python train.py --encoder_head_dim=48 --encoder_fused_qkv=true --encoder_width=256 --decoder_width=128
Rows from block 7 of the encoder of a small masked image model, named by matrix and row number. Rows with one number belong to one neuron. Each number is 128 + 32 x the weight over its row's rms, rounded and kept within 0 to 255. All counts start at 0. After the name is the row's rms in percent of the matrix's.
After each neuron's rows are labels from the 100 images, of 14976, where the neuron reaches its highest value: "place" is the part of the image that holds the peak. Only what is clearly more common there than usual is listed. The data: regions of photos with short descriptions (Visual Genome). In brackets: how many of the 100.
# fc1: MLP up (encoder.blocks.7.mlp.fc1.weight, 512x256), inputs 156-207
# fc2: MLP down (encoder.blocks.7.mlp.fc2.weight, 256x512, transposed), outputs 156-207

fc1.308 089 [112 125  91 108 153  89 163 109 149 183 125 145 185 148 156 126  91 120  72  89 174 165 113 111 165 137 156 123 151 113 144 175 150 147 122 129 150  93 168 160 120  95 160 131 120  66  98  75 161  69 119 132]
fc2.308 067 [102 145 136 121 125 124 187 133 126 153 141 134 137 130 138 124 111 158 154 124 131 122  99 109 123  53 127 124  82 154 117 133 160 110 142 125  98 123  94 104 125 137 120 121 127 149 115 100 133 114 122 139]
place: middle right (29)

fc1.437 147 [129  74 153 165  91 173 145 176 132 154 138 158  61 126 178  86  96  74 126 164 150 109 167 100 131 181 217 118 142  98 179  95 168  98 138 129  91 155  58  94 100  84 108 148 109 148 151 153 125 146 109 153]
fc2.437 167 [155 137 101 130 154 158 180  96 165 123 149 114 148 129 109 145 242  95  98 143 105 109 170 140 112 121 136  95 122 132 138  96 126 152 108 129 122 145  53 103 125  65 129 105 139 152 146 156 109 169 111 111]
place: centre (35)

fc1.198 143 [150 100 188 130  63 124 135 172 120 176 152 149  91 112  94 130  44  71  66  71 124 168  49 197 138  95 187 112 140 137 124 111 112 189 107 100 106 126 146  73 123  86 116 134 117 140 162 179 101  99 120 130]
fc2.198 144 [ 99 137 129 156 139 115  70 131 127 159 125 129 159 141 121 132 181  87  86 171  84 190 190 114 132 243 107 127 156 135  88 119 170 104 113 118 186 115 104 116 134 129 139 158 105 108 151 129  93 113 157 106]
place: centre (27)

fc1.347 028 [201 132  74 125 161 191 123 140 112 144 141  89 134  84 160 117 158  80 116 138 124 140 134 131 169 138  88 120 137 144 114  99 114 137 118 147 167 109 139 123 131 162 168 117 139  72 156 129  91 102 102 128]
fc2.347 044 [124 125 171 108 175 118 142  73 194 217 129 159  98  55 122 103 157 110 142  81 135 171 133 109 130 117  80  97 187 154 117 119 135 159 139 194 131 111 116  77 153 186 140 155 135 149 146 139  98 198 154  83]
place: top right (33)

fc1.172 057 [122 138 126 106 158 142 131  99 136 131 121 125  44 146 109 131 174 125 120 137 137 144 147  79 158 134 141 130 123 183 159 151 147 147 194 134 133  96 132  87 102  71 107 170  94 143 104 188 133 140 153 186]
fc2.172 075 [159 117 149 123 133 189 168 100 130  89 186 167 153  96 141 134 106 167 148 136 157 140 126 112 128  90 173 132 176  75 178 115 173 114 142  96  67 149 109 152 218  70 132 148 121 156 115 151 103 124  42 118]
place: top right (37)

fc1.400 137 [115 126  83  81 115 147 132 114 109 152 133 151 179 118  60 127  79 131  86  69 154 175  83 119 155 126 142 139 172 137 131 150  80 148 117 134 126 123 120  49 127 144  31 170 114 110 173 139 119  70 163 125]
fc2.400 120 [159 143 128 112 137 160 242  93 204 119 172 141 153 117 162 130 221 179 110  80 150 149 134 110 127 208 102 116 136 122 166 169 191 134 128 147 169 106  56 143 141 154 133 107 134 109 115  90 141 102 120 132]
place: centre (36)

fc1.316 075 [142 161 101 130 149 126 146  99 131 111 157 113  87 116  88  54 121 119 170 161 116 118  91  69  69 146  95 134 125 180 183 114 127 110 121 181 122 139 211  88 139 141 165  78 128 130 132 139 144 208 122 139]
fc2.316 065 [137 136 121 122 132 139 112 131 113 128 141 116 123 135 124 126 143 144 115 122 166  78 124 133 124  79 114 152 112 138 110 130 116 120 130 118 106 118 116 132 117 124 111 130 125 150 132 125 147 117 146 133]
place: top right (39)

fc1.97 118 [101 169  88 157 129 159 122 142 124 134 162  95 125 152 152  94 165 138  76  90 171 155  60  65 162 149 124 117 170 153 168 143  86 149 122 157 151 122 204 131 112 150 149 140  86  50 146 105 115 106  72 149]
fc2.97 082 [132 115 137 131 102  82 109 120 157 142 130 132 139 137 134 131 105 153  94 124 107 121 107 137 124 122 114 110 114 123 139 148 157 132 127 140 122 119 209 134 108 141 143 121 142 131 145 161 144  90 147 131]
place: top right (86)

fc1.72 130 [117 133 129 138 116 147 153 118  74 119 115 138 109 173 132 123 108 139  53  75 116 194  22 140 145 143 180  85 158 154 153 169 108 182 128 134 119 142 109  87 101 158 111 139  66 138 125 115 107  88 130 139]
fc2.72 119 [132 149 113 115 150 118 219 153 145 107 148 168 145 161 134 108 205 111 127 121  98 134 255 123 115 213 150 111 126 120 120  97 118 175 132 146  44  94  64 153 148  88 156 110 123  75 138 138 138 105 134 119]
place: centre (31)

fc1.382 091 [153 157  80  78 120 124  75 122 203 143 117 122 110 123 129 137 163  75 124 133 101 108 148 122 189 195 206 141 137 120 117 138 127 219 101 114 196 135 165  95  78 100 153 122 124 140 152 131 135  64 135 155]
fc2.382 073 [143 176 109 108  93 173  86 108 166 138 102 105 155 104 161 123 217 149 116  95 120  46 117 158 135 171  70 126 160 118 121 137 111 148 144 119 144 147 142 159 102 133 124 109 116 159 142 119 186  58 131 142]
place: bottom right (39)

fc1.253 110 [111 162  96 172 129 105 116  96 121  71 133 117  88 118 100  74 146 124 164 121 116  97 104 136  85  16  69 110 104 150 123 128 136  70 111 165 125 167 255 160 125 125 119 142 111 133  86  82 109 143 187 145]
fc2.253 133 [120 136 116 131 131 127 200  97 111 148  86 127 144 142 138 134 178 145  70 148 135 167 172 141 104 199 142  97 143  91 116 143  83 147 117 104 188 138   0 109 133 194 117 147 136 114 132 132 104 117 115 124]
place: top right (36)

fc1.257 141 [121  95  97 168 171  90 131 122 179 112  81  75 195 155 128 132 177  52 157 182 169  83 170 120 123 125 111 206 183  98 127 112 148 195 113 106 202  87 139 133 134 103 134 114 150 150 154 105 163  81  98 160]
fc2.257 105 [153 143 120 113 128 124 129 144 156 106  72 132  99 117  98 135 177 115  93 101 154 102 109 139 166  91  96 134 199 160 139 128 107 104 100 156 138 142 105 135 136 162 114 150 127 122 136 124 122  23 129 132]
place: centre (29)

fc1.236 102 [119 117 109 130  70 160  50 124 125  86 132 122 175 138 100 161  62 112 109 143 105 101 106 151 135  85  58 148 145 146 131 141 103  97 165  85 116 140 158 106  89 161 139 105 121 119 136 121 136 162 118 101]
fc2.236 096 [153 120  93 100 107 150 196 130 157  74 168 145  93 149 124 137 193 134  90 165 102 155  80 120 166 177 108 170 222 163 115 159 100  85 102  88  18 144  88 167 156 103 108 132  96 110 156 158 119 156 114 130]
place: bottom right (39)

fc1.18 095 [ 91 159  64 125 144  97 159  97 120 171 183 124 176 139 136 134 109 111  88 102 154 106 134  61 171 148 148 113 160 125 167 150  55 173 156 116 138 102 175 116 157  89 177 123  98  86  94  89 126  90 132 116]
fc2.18 069 [129 138 141 136 129 121 143 144  99 140  96 135 128 121 130 126 130 149 140  99 136 131 133 128 130 105 123 143 105 136 131 115 149 110 160 121  92 122 121 113 127 126 129 131 122 134 125  97 153  88 140 142]
place: bottom right (41)

fc1.200 146 [141 128 117 120 118 131  74 128 117  48 138  69 141 160 188 109 187 128 140 135 154  80  84  93 123  85  71 138 183 167 137 129 115 112 102 119 145 145 182 161 130 110 185 102 124 140 128 141 143 139  89 119]
fc2.200 138 [119 118 139 125 117  87  92 111 115 112 161 119 125  95  88 141 176 120  35 144 114 146  97 133 135 134 129 164  93 127 119 132 106 161  97 140 161 102  88  95 110 112 132 103 154 114 169 109 152  87  86  78]
place: top right (48)

fc1.350 129 [108 151  99 129 108 121 160  91 148 154 153 122 138  82 110 129  82 159 138 106  55 105 110 119  31 140  85 165 179 146 139 129  97  81 128 139 109 177 158 123 130 186 119 128 123 142  97 150 148 173 174 105]
fc2.350 094 [126 115 143 124 140  98  89 148  74 152 123 135 121 147 110 128 133 129  82 139 191  85 139 147 129  79 157 154 149  89  92 108 183 125 139 117 107 138 202 147 129 157 168 146 129 128 108 128 147 187 153 141]
place: bottom centre (41); bottom right (39)

fc1.510 121 [162 131 124 105 109 204 121  98  93  83 127 147 147 123 110  98  55 123  83 106  46 120 116  95  37  59  48 155 123 157  96 131  98 104 141 159 100 171 179 115 117 130 146 101 155 178 118 140 104 146 181  93]
fc2.510 111 [130 110  95 103 122  98 146 106 136 112  68 135 125 106  98 146 224 100  75 161 126 167 171 165 138 231 134 153 123 112 124 117  92 133 106 139 172 128  95 109 145 152 153 119 106 150 157 142 118 125 127 132]
place: bottom right (46)

fc1.343 074 [ 95 149 134 140 161  74 152  85 107 148 107 111  90 101 107 129 126 120 117  91  70 145 128 127  62 149  80 149 128 119 130 167 110  96 138 134 122  96 200 176 163 190 113 105 111  80 112 100 157 158 146 133]
fc2.343 065 [130 126 127 140 133 117 147 117 102 133 119 129 112 129 125 117 130 127 140 130 137  84 116 132 130 116 117 134 119 146 124 130 123 131 140 125 110 122  79 137 115 115 144 124 129 141 133 135 138 101 130 136]
place: bottom right (33)

fc1.29 129 [116 122  90  98 115 133  74 175 131 125 134 106 123 114 113 119  82  93 159 149 137  87  99 159 173 133 178  85  58 138 157 138 164  77 159 136 131 148  68 118  83 131 139 108 112 135 126 142 147 156 124 140]
fc2.29 126 [123 141 120 120 115 154 154 119  40 120 166 145 185 127 138 118 205 127  42 140  91 234  73 126  94  42 187 137  85 111 127  96 102 124 118 147 108 122   0 125 100 160 121 144 143 113 136 107 118 156  91 122]
place: centre (38)

fc1.484 075 [ 95 146 134 126 153  89 117  80 129  98 113 103 165 120 163 129 177  84 154 120 119 125  78 156  91 112 102 192 125 118 126 199  97 108 139 138 160 136 156 204 104 195 159 137 151 112 107 122 125 175 126 118]
fc2.484 066 [136 131 142 134 143 119 137 119 113 147 116 122 117 123 133 130  99 127 107 121 143  70 121 126 124  90 112 127 144 137 135 123 115 123 127 123 111 128  97 112 126 126 134 137 124 150 132 120 127 106 134 130]
place: bottom right (38); middle right (25)

fc1.504 121 [127 134 111 171 116  71  89  96  90  96 122 182 134 127 157  85 106  96 107 138 105  78  40 147 121  76 102 129 119  78 115 138 125 102 155 165 124 145 139 120 113 119 173 105 132 163 115  97 121  84 160 133]
fc2.504 115 [126 103 110 140 170 106 111  92 212 103  99  89 140 127 106 128 139 111  87 136 103 172 124 131  98 227 162  82 128  78  80 136 152 140  97  94 176 119 117 124 135 191 149 128 157 172 145 173 167 103 122 120]
place: bottom right (36)

fc1.132 139 [105 162  95 127 100  95 145 144 100 118 172 121 199 182  90 124  97 115  92  85 174 186  54 162 167  49 127 108 182 141 134 162 123 115  98 172 162 184 119 109 118 135 165 121  95 160 134 141 124  94 126 107]
fc2.132 129 [115 134 166 144 136 154 127  96 141 124 153 130 121 148 152 142 224 115 100 135 160  54 162 137 144  73 151 115 162 186 115 105 147 149 135 117 204 115  68 100 153 192  30  86 140  99 112 117 124 143 121 145]
place: centre (28)

fc1.247 140 [148  98 130 117  95 150 160  84 120 136 187 116 255 143 138 163 142  84 156 109 142 146 163 161 101 137  34 151 148 104 142 139 132 107 137 120 142 115 132 138 102 121 146 127 144  67 142 132 153 118 144 107]
fc2.247 132 [131 132 107 150 130 149 123 136 107 100  89 134 165  87  98 127 207  94  91 133 107 102 149 125 147 237 138 119 111 101 136 125 130 141  90 126 136 130 152  88 122 120 135 109 142 142 148 157 145 123 116 121]
place: middle right (26)

fc1.309 143 [113 103 117 114  88 120 161  85 157 151 172 136 252 129 106 144 148  88 141 161 172 148 156 154 108 101  14 146 159 101 140 140 150 109 130 125 141 107 177 161 116 122 155 132 147  67 144 105 154 103 142 113]
fc2.309 148 [134 122  91 144 147 151 141 151  94 116  97 127 155 103  80 134 191  93 114 133  90  92 163 126 124 218 151  92 124 132 118 130 135 140  89 117 180 130  81  85 150  92 161 125 139 132 136 154 137 144 102 120]
place: middle right (36)

fc1.505 129 [ 75 124 104 116 105 151 198 124 193 128 179 111 199 158 174 142 181  85 115  78 208 183 111 104 169 135  98 128 169 107 102 157 105 110 150 118 164 122 108 143 138 135 149 141 127  65 158  99 145  71 106 106]
fc2.505 107 [111 109 135 135 146 150  89 124 117 155  91 116 164 159 144 154 143  98 111 156 152 132  61 107 147  86 112 100  70 121 112 122 191  94 157 133 135 143 164 133 135 164  97 129 136 108 109 147 127 131  95 129]
place: middle right (39)

fc1.104 129 [172 112 112 152  93 176 118 140 165 119 199 155 151 122 159 121 164 111 109 127 142  71  80 141 109  70  55 135 176 118 171 121 143 101 126 138 106 119 122 151  93  97 161 111 116  72 136 120 175 139  75 134]
fc2.104 097 [ 92 155 149 154 119 101  95  85 133 103 104  86 134 134 147 115 180 138 110 123 105  40  83 120 112 127 158 105 154 132 131 144 127 119 135 145  86 119 148 157 115 130 181 110 129 120 115 150 146 103 155 120]
place: top right (58)