From a checkpoint of a small masked image model: 32-pixel images, decoder layers 3.
Rows from block 3 of the encoder, named by matrix and row number. Rows with one number belong to one attention dimension. Each number is 128 + 32 x the weight over its row's rms, rounded and kept within 0 to 255. All counts start at 0. Numbers have three digits each. After the name is the row's rms in percent of the matrix's.
# q: attention query, key and value (stacked) (encoder.blocks.3.attn.qkv.weight, 720x256, the q third), inputs 192-255
# k: attention query, key and value (stacked) (encoder.blocks.3.attn.qkv.weight, 720x256, the k third), inputs 192-255
q.71 070:138106102103131107157146110144136097071096161117115153130137143156180094197073120116127095062164106138172144124184072115096106143092154160156139136116115147059079121158076128127096133092158165
k.71 076:150140121133105141142083174113136174171158053096146180121111128147099146151133141139152184101090153112076120126173105110094085140100146148167144060158175041158147147129166127182121141150106093
q.72 088:153117110159131148068097148159074142163129126145116155109131159109091157061181145178079101166090112112116112134104194148102141150130136122112121092145182065165091150105188134119126141140140121
k.72 087:110083149116143149122111106188125096115139179199126141191159145107124090104084148115107123165146104173159159100104154099179156105149096143082098179112161179068113111161103146114157136108158177
q.73 076:166106116171156145101099180147106107175142133138110107151142171115096162076220147151114111166094159094106130146124153124135119153137113129092110174154162070172088123090194137138129146135129120
k.73 089:086081121076152142138140077163115107089151180143129110154159199093101130043129196154088080157152110104152133128132175098144096100158116173116095178140183214112119116093132118119122129140156145
q.74 064:149142073120196112131099107146150068100124127124130122128197151141134137106121114110095101056159088137165181117135111109161134119107131172132136163125102132096084110163105121082162056104113116
k.74 073:113133082114126134138101119126102158117099080139144172096137151088089167157110122178126129122085128111091130115187116128080081148079131129146135080125181065151126155148149148156144108156139105
q.75 093:116143135165136118102111116124138086083113044122181109125099128156089128054138165165085095132155087129136112117080149142170142097128077151144139090166104149143152108144112113094176109107123093
k.75 092:140089094107127144121121092168094108095094102130134097100134139106045130047121076161078095143109143110154080100062148146115110146132098147099107109121110153149083153160137141098175119171157157
q.76 172:090166184131105126148146160146164153166114150113105103153120088134150089204103111072176188149133162150137140136116068112153145108167132085128113143113076146119152138106106108140099122129120139
k.76 098:132157132150113085129145156074156122133120097108107107089102081153186134198136102089142154106169150117096117178169115149106164138135149130172126109176105090099187144081122120132087110101102112
q.77 101:120179145184121084115132123099161103120097053122161109106069054160140134126125116132104108122188112137132104126075127151200141092125060119150135083168062138148147105141101102077176113084120110
k.77 080:157114055092124084135121094110126110106068073165117064050131092148095138113105034132099133146131164122153123128099114144124122129117094143123117101136046075058115151155153153079148113157112156
q.78 139:089172144137124113150143145138165127147099143106101112136140079137177103211107119077161166105161148155142156128139077114146149116152140109128120148114043140088146127141122095132107099120123133
k.78 097:133156069145116116133104168076141133127083091120116112101126086140151137199137121124154155107133131135099129164199110134090128158092157120179135097147108044089170150099154131152116091103100115
q.79 079:092174186151084165079109186135129142186086097079106124104062078139137109141154100129149154149100153129136096142067097126156174116122113086102153085132081099130113137065169105138113153112089121
k.79 082:133130073113095136126151096079090098087182125089166105077089119125096121128121090113107143159120180101104081120186171117086126104119139159167136059168117129113145137081131113139084112164147116
q.80 089:058158185138107109138128154119155136121088090115137104090078057151163074180097110089177139114130139128145077153135092138145137127178107077134140099101049158123183127120087124148110144146136146
k.80 108:127117100103095081168125135116142062147137094129195046093103074135163087186103109101186194113162152150178144144098135094135173107123136105204132127125066095134177125121114136103138118099108155
q.81 084:138123073132153144113107105143124152123165110124130150160204176096095175106180154159090116122127094130137192121093171128099133132097146175108140163109121131104111119145141156131148085129113090
k.81 105:125131109144138143109125104125113173090117131115091185124167215106071171071169139163111059109090068099136108122173144173076113174105136156104158123095181124146098145154144157117129124148127097
q.82 072:153137122145122158074106138130100089152134107099160113082071152144069154052156153125129126173101110126120108132068157133173155108145093110110118069149164085161109153085167086109175095141117100
k.82 082:137098131091172165120131084175105077096164146102132112119130157047073121054109084153080099152095136151129109091105171102138096121130081131102117102126130166159093122092134106088163116129172138
q.83 081:062149132100053137124135129107099166132106157110088137079104110101147095155105137125180142164077136106132102142125100157058140136158175101124137078104114154109166155066147140142053182151134165
k.83 092:129138161139096159123150139140145089154182151110141132163092087116150085154107127109181171130155158144130137112086144089169185080125140110110139125109104148153156113094120117140129148092124158
q.84 082:062104152184117125156170136121187137108109090170147123107117052179162063156083130102141163106178111144125095145131074159147141122139079133160137115165056169169159111137056125086103133134128158
k.84 088:122082069165068096130140139070122138151117107186127124113116074191167120134113075099170166111149147111162161175116144134157154148182135121163110123153039086146110165180104168115105119139100159
q.85 066:176127100136171102190181088118160077081140172161128116172178158159141134162111124132119089082193127121125145102202098111175100097108103148171095200147134149092120074192064114111147074109152102
k.85 070:116129145141171112128070198145167154214057091136088098128169096134162173164153161118113145096087153163133146153117051141138131199152083108106123182127107072122106135196145140130160113178107103
q.86 097:097190167152145104115085126105162104138115023105158135105099075134130137132124127111124136119147105171161131112063119153173149098109086104126140078115058143117169111150116098081192102118092097
k.86 091:158146060123104091124118097109094118091101060131157103040120117121091153139127040145131116130105134123138111110121147162058139143091129121146163063125097070121139137152146146103149115137133127
q.87 074:163105127085134123162145123109164147115169133161144075204182154110117142130109110122090168117113136143147168119139153046170124132155119137122136206115111176135140119142064166141126122149146124
k.87 072:136149123174126064119172121098142171113072130120089143102135112202173160119186124135120104094178097073078078165158066230120147138111170116095129197123126087123140117175094122120145122135108103
q.88 083:152108146133174086173149085133169106086143143159131142185176115134156124179095129089126110083188122161141151114170095103152112118107094163163104201141117167093131097182052123128139077112147129
k.88 094:133151121156133082123087196116150181194040074125113121109155118192176173159147158132124140077121106114137136182125084173112084184130145114141130139129113095121114154165160150140134114124089105
q.89 077:147152069108109086129168067155140103068061105107131109144095109171135094124045102147105122131170122163142162110122100084180172088139124184101151080148106151044134132103147105068154122060145137
k.89 076:196121103100120130124125139119147115127096084126096139103111104141071146152140087120106151135118144137074095139191064168114108153080085141117145068153125019119160173105140132164155119130130121
q.90 086:163160056128182102107115102131134083111099080096148104122127114129124159115159137148106097077159133137139158087141131124146096100109123161119099143126091116103131103164127112144191063107124100
k.90 088:157100101059184076119095108135141151071100065123118106113145150079089140128140124161104089123123101141121125136206091133109080188079087186143140120118136096095145110112160132133147087130129100
q.91 080:172089102104172128153128104123128144099184177182132134183203197097100158115137159116095117115122112134130168119161150095113099138094117172140128215130158155123135113159091158149147099146130110
k.91 072:084162166159156114116127138158136185136049139122077150137180167156172154125171158152121066087124069104131123151102076181116105172132152123093159176087159133157094121181130143115137127133129092
q.92 102:135080095101108129118112086106100107082125083129159119124106151121095127040125179164092100144100099115123123144115169143113111133147112166122139099126154160123164145115133156137152149156143132
k.92 092:134095130108125159119144100160115105105168142130159137169108156106056101051131122168103104144133127119163117110075162126177119124162111144095125148083129201185127128119105113133151149105152152
q.93 111:080169191153091124117112140150118160175099128121103150137141080134153100188086125044152167160142126158158159132069097129136170121109140100101104100135088134088139160127133118105109133112118156
k.93 085:145150096173105097121124141084116100134120094124109140102122114138155134166124094115119162131148120126105137160170150163096171147135157140165146073153130061072190167093146152144108117066094118
q.94 106:114121132145097142109137174182119165181126182131060134158150142125129102165158129116127170175116159118119161133129130101119158145134177124088110152148140071137090157080194138152070139120139158
k.94 096:148121117146135161141137136101098138097158184139103168177137165155119127137137182104088124154145112126072141160241139119111108121099151179157118139193186120032136122076115105172074106134127105
q.95 060:149148111158106094104129141162154143174122137167122121146113092127115137119158139130118151190145168130111125140122187141152149098159129097128090091139127078184150150105163120139133138121171138
k.95 129:139097152116166113134111136143145091142104155202112125183148103130155089154105142103120130140168099202158170133130107112188156152139088119113100203113109134042123103152094138102162114092124166
q.96 092:085126127135128114155187082149098117132145125130126128114130135088076117113099093102133127178145161110103071104149144121136121089085135152100146120143128111139127138132165130113133159176137152
k.96 118:184120097091139144081048187140115153138121130143108122144107148161124149128165179171079096078093075091161170099064123172100105136143159101105136102133118156133087081146102180145116143090132139
q.97 091:098152104057049095074110105146163115116093119125122190111144105133153118144147146141149128049121114069114142145120107092133109077139181133129162127093113135125081144109144136161104140100171147
k.97 123:095130160158100151084208115115151145145086088113069067126098077108182111116136096072177163131141170096103075141107143126125130114112173090090098117105073130117147191090155151120123148142101157
q.98 084:079119114085189088131159099142140113070138171137135127094156152119168112107135161138100102089154111171174199138166085106121151137168111127144169168132100185126117104111091104098138024095141079
k.98 068:124122160171157140136175101040084097115212150133126112137115092058118098135109122073169139152156142171080133127127178097132157155088126140165090130111142130130169160120136116130123068151143119
q.99 090:101137132099097142083109135134136148147087117103100130101123144158096189110144114132138100144126122114124102110115150087110123113161128118142113110141162100125084105098170077127083197128138092
k.99 087:141139147183104116044106156124102132158154103137127160145111094144154137154127184162077114118114118089060114147071064223101079113138163099145100152166112195169174114143134117167160148075134139
q.100 104:197076140086142144139108114124104126118156116141128102140146130099134142123155155162092122076078137126117146128121129130095136196157135130142116138155128136109113156172145182161146081137142142
k.100 092:116109124128137105136171141126180129093136118122137144110162163130139120074139099158218154115145124124159108159175164108116144144114103149097139104106175133148094162076092135100115122155115110
q.101 096:166121121091115088142188104176135085083160161170155098110111106102147091113096114075119156086159177142147107093148121066109158087096139116137141152168062138152124125163097160147122136124122204
k.101 127:103141123109115141152124129117146147160105117127126092097120139097100110181109071054233159158104135129149157110145130087130132105097129098072120102050096112107099142120124129116129126202118134
q.102 082:122139080119122135061089155127127132171113122103091121127137131142105124138111132141143107173099071147161101135071134186151127124177102104100180062043125121155130131066081098077131163128161102
k.102 087:087119145177100163098163140119135157113161150140138136171117124170131146107167170140078110130141137106076129119073123143123136150121185126187069183151172146162128141169174143185111141061137124
q.103 105:028172095151112136098118135145131159134076132103097147132160164113097168097162128080172107153134101127140156102140123134119109095109075105075139119145138143140113091109126078083150155173109078
k.103 132:173128137119162187115054142126069133132151141130131145136084124124112133148125180127029085103087116137095152094090094140141117140175162112145131117150115132096145091177140120162139131071145127
q.104 100:037155139140132074067146118171140144115131135106088137116176134119107164112178124079194114106112106121173137148117090165140120118177100140133135179083135154145102089086117081062156097131075049
k.104 100:140141161165175246095112156058060106103140194124102117163107090144160122151112195117070062126147102173045129131083138119160159162122143108176124112131100162109158122163134116143124111062196129
q.105 077:094129047097142089087112142135131092142132136121124150141138126150137087147146163113109137090135093131171197167138116157143135098141140093114186110058079147164116107056060089087147040129148099
k.105 075:127127168184164163104222059107122116094174158123100113147106111065166112110144113106096101153173173132054105101146169100145185119098136149170073166192149114153165176134153142151074101143144141
q.106 095:063128118118139054093109131142161118125109135117104172107144123144125117141151122095167121118146102146191161179137104103154116109158128144147147152064129159148107100115147077066127085105097072
k.106 091:101161159217134179093219103078077096093147155118108100164135069122203092126115165114104128121178144151042094137113137134118137138108149110216100143142092142147197148124128104130129111097148114
q.107 085:116160154188096133080152171150132134144089129110073147119146139157100161127153101126142107125118106104146081128111143180121096113194128100137167137079137119130119084108139094093091240107076096
k.107 071:092150171101130228066061155097095119197132165126116117167154099148098175148148148096101103159098141135074166118055064123169114108094137094136095154108162150108062113181176095157168182097151115
q.108 089:151111102120164113170143160156100120123137164134187125115131153122147091115100153164068111147163129188161159147173127139119127152158117165142228097174125150103172141148131119133093135097171115
k.108 102:097094090086089075085138078079157106164170097160141144112133099117108112174116095087183202176111140131155163114094082115118124130084151099139073163061152099154126140134132115154166113190131146
q.109 084:126146160144152132198180087142128139054163123148153095143111100097161107125133098145113123088173166102094108108173142130098130133070157157142099201123109104081158126174121153160141105090127144
k.109 113:168107116068151128158062131139122108172138148122117124110161150102069161104140118118110138131093108140196139105141147087161157088137075118049191106144128127115068101125106135087139129183097137
q.110 086:104149131117060126053106155132136100161108140138104139108122124166089153107144109130139120107115135095141099118094135097134119073164131112153120116070118104150080093084131113150101213106116149
k.110 086:085196178160114196087177120115104140159108112135103084137126087127153146157140114088166122170123160068052119119097078178134105062096166079102082148105099145138116133146151108130159172132106131
q.111 105:117125087147135130081102203137138126152098140127135159117131162172138144109165182150109121054114075151166182144146112180081129159248119072144186120138128150132114112107088110137086125114102075
k.111 114:159130158101172179115083096074113116166183131134150144127144086067087173120099088100136136181099162152072117144132119083193137133101085158105109173162192122113131155135186113152153127134140135
q.112 080:083154110169094142047061128065129141172102081096122168122110112128112170135179140135140154068076111085082145144113145158125125103127140123116105091144154104096102129098122121146158138099112103
k.112 084:177143163148154169112135106144148158086114121099093172149134105138163174062148139180041073086145144091112046130153163141154150125171125141104135128207120140119131156108146153103098150098120140
q.113 098:106169113148118156165113094098121193107117112102120111148146132103084172127178125120085113122110150097040176120141128187113129128094136160083131144183137090083146117126125091107148118144126055
k.113 080:153065090067167124116114147164161150097116119105100143122098153142167143105167172174147094092124153091160128125142084136134195124146130139100111124137148159131138102125112147127087118116143120
q.114 110:169092142062099130119137126138108110122196151167179118144117096117137079149089127151120186097085135143128106166120109102121143155090144123156161127104108153103119188123108182178137128115151180
k.114 140:064103130158079095125202112132198139125114083156102120118173122122165112124136086096202175174149120137155100165140193112109161168106102133117107133080118105164136195083117165098112136168104153
q.115 088:117110102106123144129147150141097091168135148105138133128112141115112094109067121143119139183139130147117060115135141110164147095117134129105159064163147125145147161117128126127086186164191154
k.115 088:143121101119063073096107125134152156136107069144132124127074103132138140198147133117137149128079110083150152133055066186085096135140187103124087146099098113140142125135128155163145147119126149
q.116 096:160100181051093138116181064148109131106096159127127075110136123093159134092095109127100125063090151140126101116106115076109136168193146123131159131197090169105103185134136173163129168129165173
k.116 110:088100142143111098115150160123166153137132090113121131099113148148137125128145122101239163141141124099146123166134128137130146138109161124084097110060131161142117164114117145117112126151111119
q.117 090:195138108126114150178115139129118130113168126117146110161107116099115076138079094132101141179131126124086073148108175171154113120110138150104176072123134110126172176146094148111118203160165184
k.117 087:089081062070089097128178108156166152140110103142139119123132143156122157114136125135165147112112135112210150107116081086091155110102137146095108127068117122116106112133133137109112153148102130