{
  "dataset": "regions of photos with short descriptions (Visual Genome)",
  "crop_scale_min": 0.7,
  "horizontal_flip": true,
  "method": "mae",
  "encoder_arch": "vit",
  "encoder_norm_position": "pre",
  "encoder_mlp_ratio": 2,
  "encoder_parallel_block": false,
  "encoder_inner_norm": false,
  "decoder_layers": 3,
  "optimizer": "adamw",
  "lr": 0.002,
  "beta2": 0.95,
  "epochs": 14.7,
  "warmup_steps": 1160
}
Rows from block 4 of the encoder of a small masked image model, named by matrix and row number. Rows with one number belong to one neuron. Each number is 128 + 32 x the weight over its row's rms, rounded and kept within 0 to 255. All counts start at 0. Numbers have three digits each.
After each neuron's rows are labels from the 100 images, of 14976, where the neuron reaches its highest value: "responds to" is what is common among them; "colour at peak" is the nearest of a few named colours to the mean colour under the peak. Only what is clearly more common there than usual is listed. The data: regions of photos with short descriptions (Visual Genome).
# fc1: MLP up (encoder.blocks.4.mlp.fc1.weight, 512x256), inputs 172-214
# fc2: MLP down (encoder.blocks.4.mlp.fc2.weight, 256x512, transposed), outputs 172-214

fc1.188:104105130118086129144205077106126107142093146113114136165071103117192145075107139137120103089104182042158098105166079109151153131
fc2.188:122129124119211085142053121133176145095129089136051116120176158148128079135147097074140149196167082150105165134109200134143093111
responds to: text has "blue"
colour at peak: blue

fc1.311:140077131141155130102071117128148088110144146085124084119148179184120148087111111137098130150058100110088109098155123057115120132
fc2.311:221144149164199124152054123167130080108140097094116179113143103144150157113155085091123112120145107006148145119142153142075102184
responds to: text has "blue"
colour at peak: blue

fc1.496:060071161122073131130159114149085130193127169110143110127109049118187145166062098220061138169114108119129148113152083107134118192
fc2.496:150118138170080106153205113171153145129081114113074126124150088128105137153164158093098101116106096125131131132150127117136100122
responds to: text has "white"
colour at peak: pink

fc1.474:102122136117121112164178141112113106139156146224114111151163161110144112075065157213101145107123134137141175084128206108134179167
fc2.474:150114088146111106100088131114124126116130117071144115108073112140112171123140097086138114137136134179075039133154074113060124096
responds to: text has "red"
colour at peak: red

fc1.76:134118107101115225166107030140152093094122155126159087092168131109144070126111153123140103101132120115144108130183108149115087157
fc2.76:198129185109132151106109135061119066130088117143117069097153112134096140116215112177127125057143122092136125126151158105107140182
responds to: text has "sky"; text has "blue"
colour at peak: cyan; blue

fc1.508:109143124103123218149125111151105115140153143158156112103148144098157130085108146141094094131074122140131162146178127130135101180
fc2.508:200171179123120128143161136139078132123100088128165131078131133158144149089078129041138145114107163132101081132158156162164145102
responds to: text has "red"; text has "sign"
colour at peak: red

fc1.449:130115103149111135134142111130132106125099185111122163095043056117091112084108158167167123124084102150145075132116080146121110188
fc2.449:115116127061226118145044164105131168114151082125085084124194146142097099114126097101115085180200123116129171140121138115133126104
responds to: text has "blue"
colour at peak: cyan

fc1.127:120084068159109155075121092107130097133162139138154127110178177157153156106121114225116162102124123145057166134131132095107137177
fc2.127:141137096159148079078041138122127142101154077064164164097097094120087137145117095072156105126130142144114077149151047170103098123
responds to: text has "red"
colour at peak: red

fc1.259:111110125127156153059139071151118153155131120168075087165178102101117094118134155145109159125157109112103171110095149152135094114
fc2.259:142112112084129129117088165120160175114111150209126124148154186130072121143127148097127048124096131126140149145141148141149158090
responds to: text has "red"
colour at peak: red

fc1.285:110126137130133112119115144107133125181131184171135144135139140119136140062118125119071118159104115138160192171126070116176054124
fc2.285:183131154118146119131122118115094123128084142062164097137092117189100134128141138120149110110119109093110067116121136150104161196
responds to: text has "red"
colour at peak: red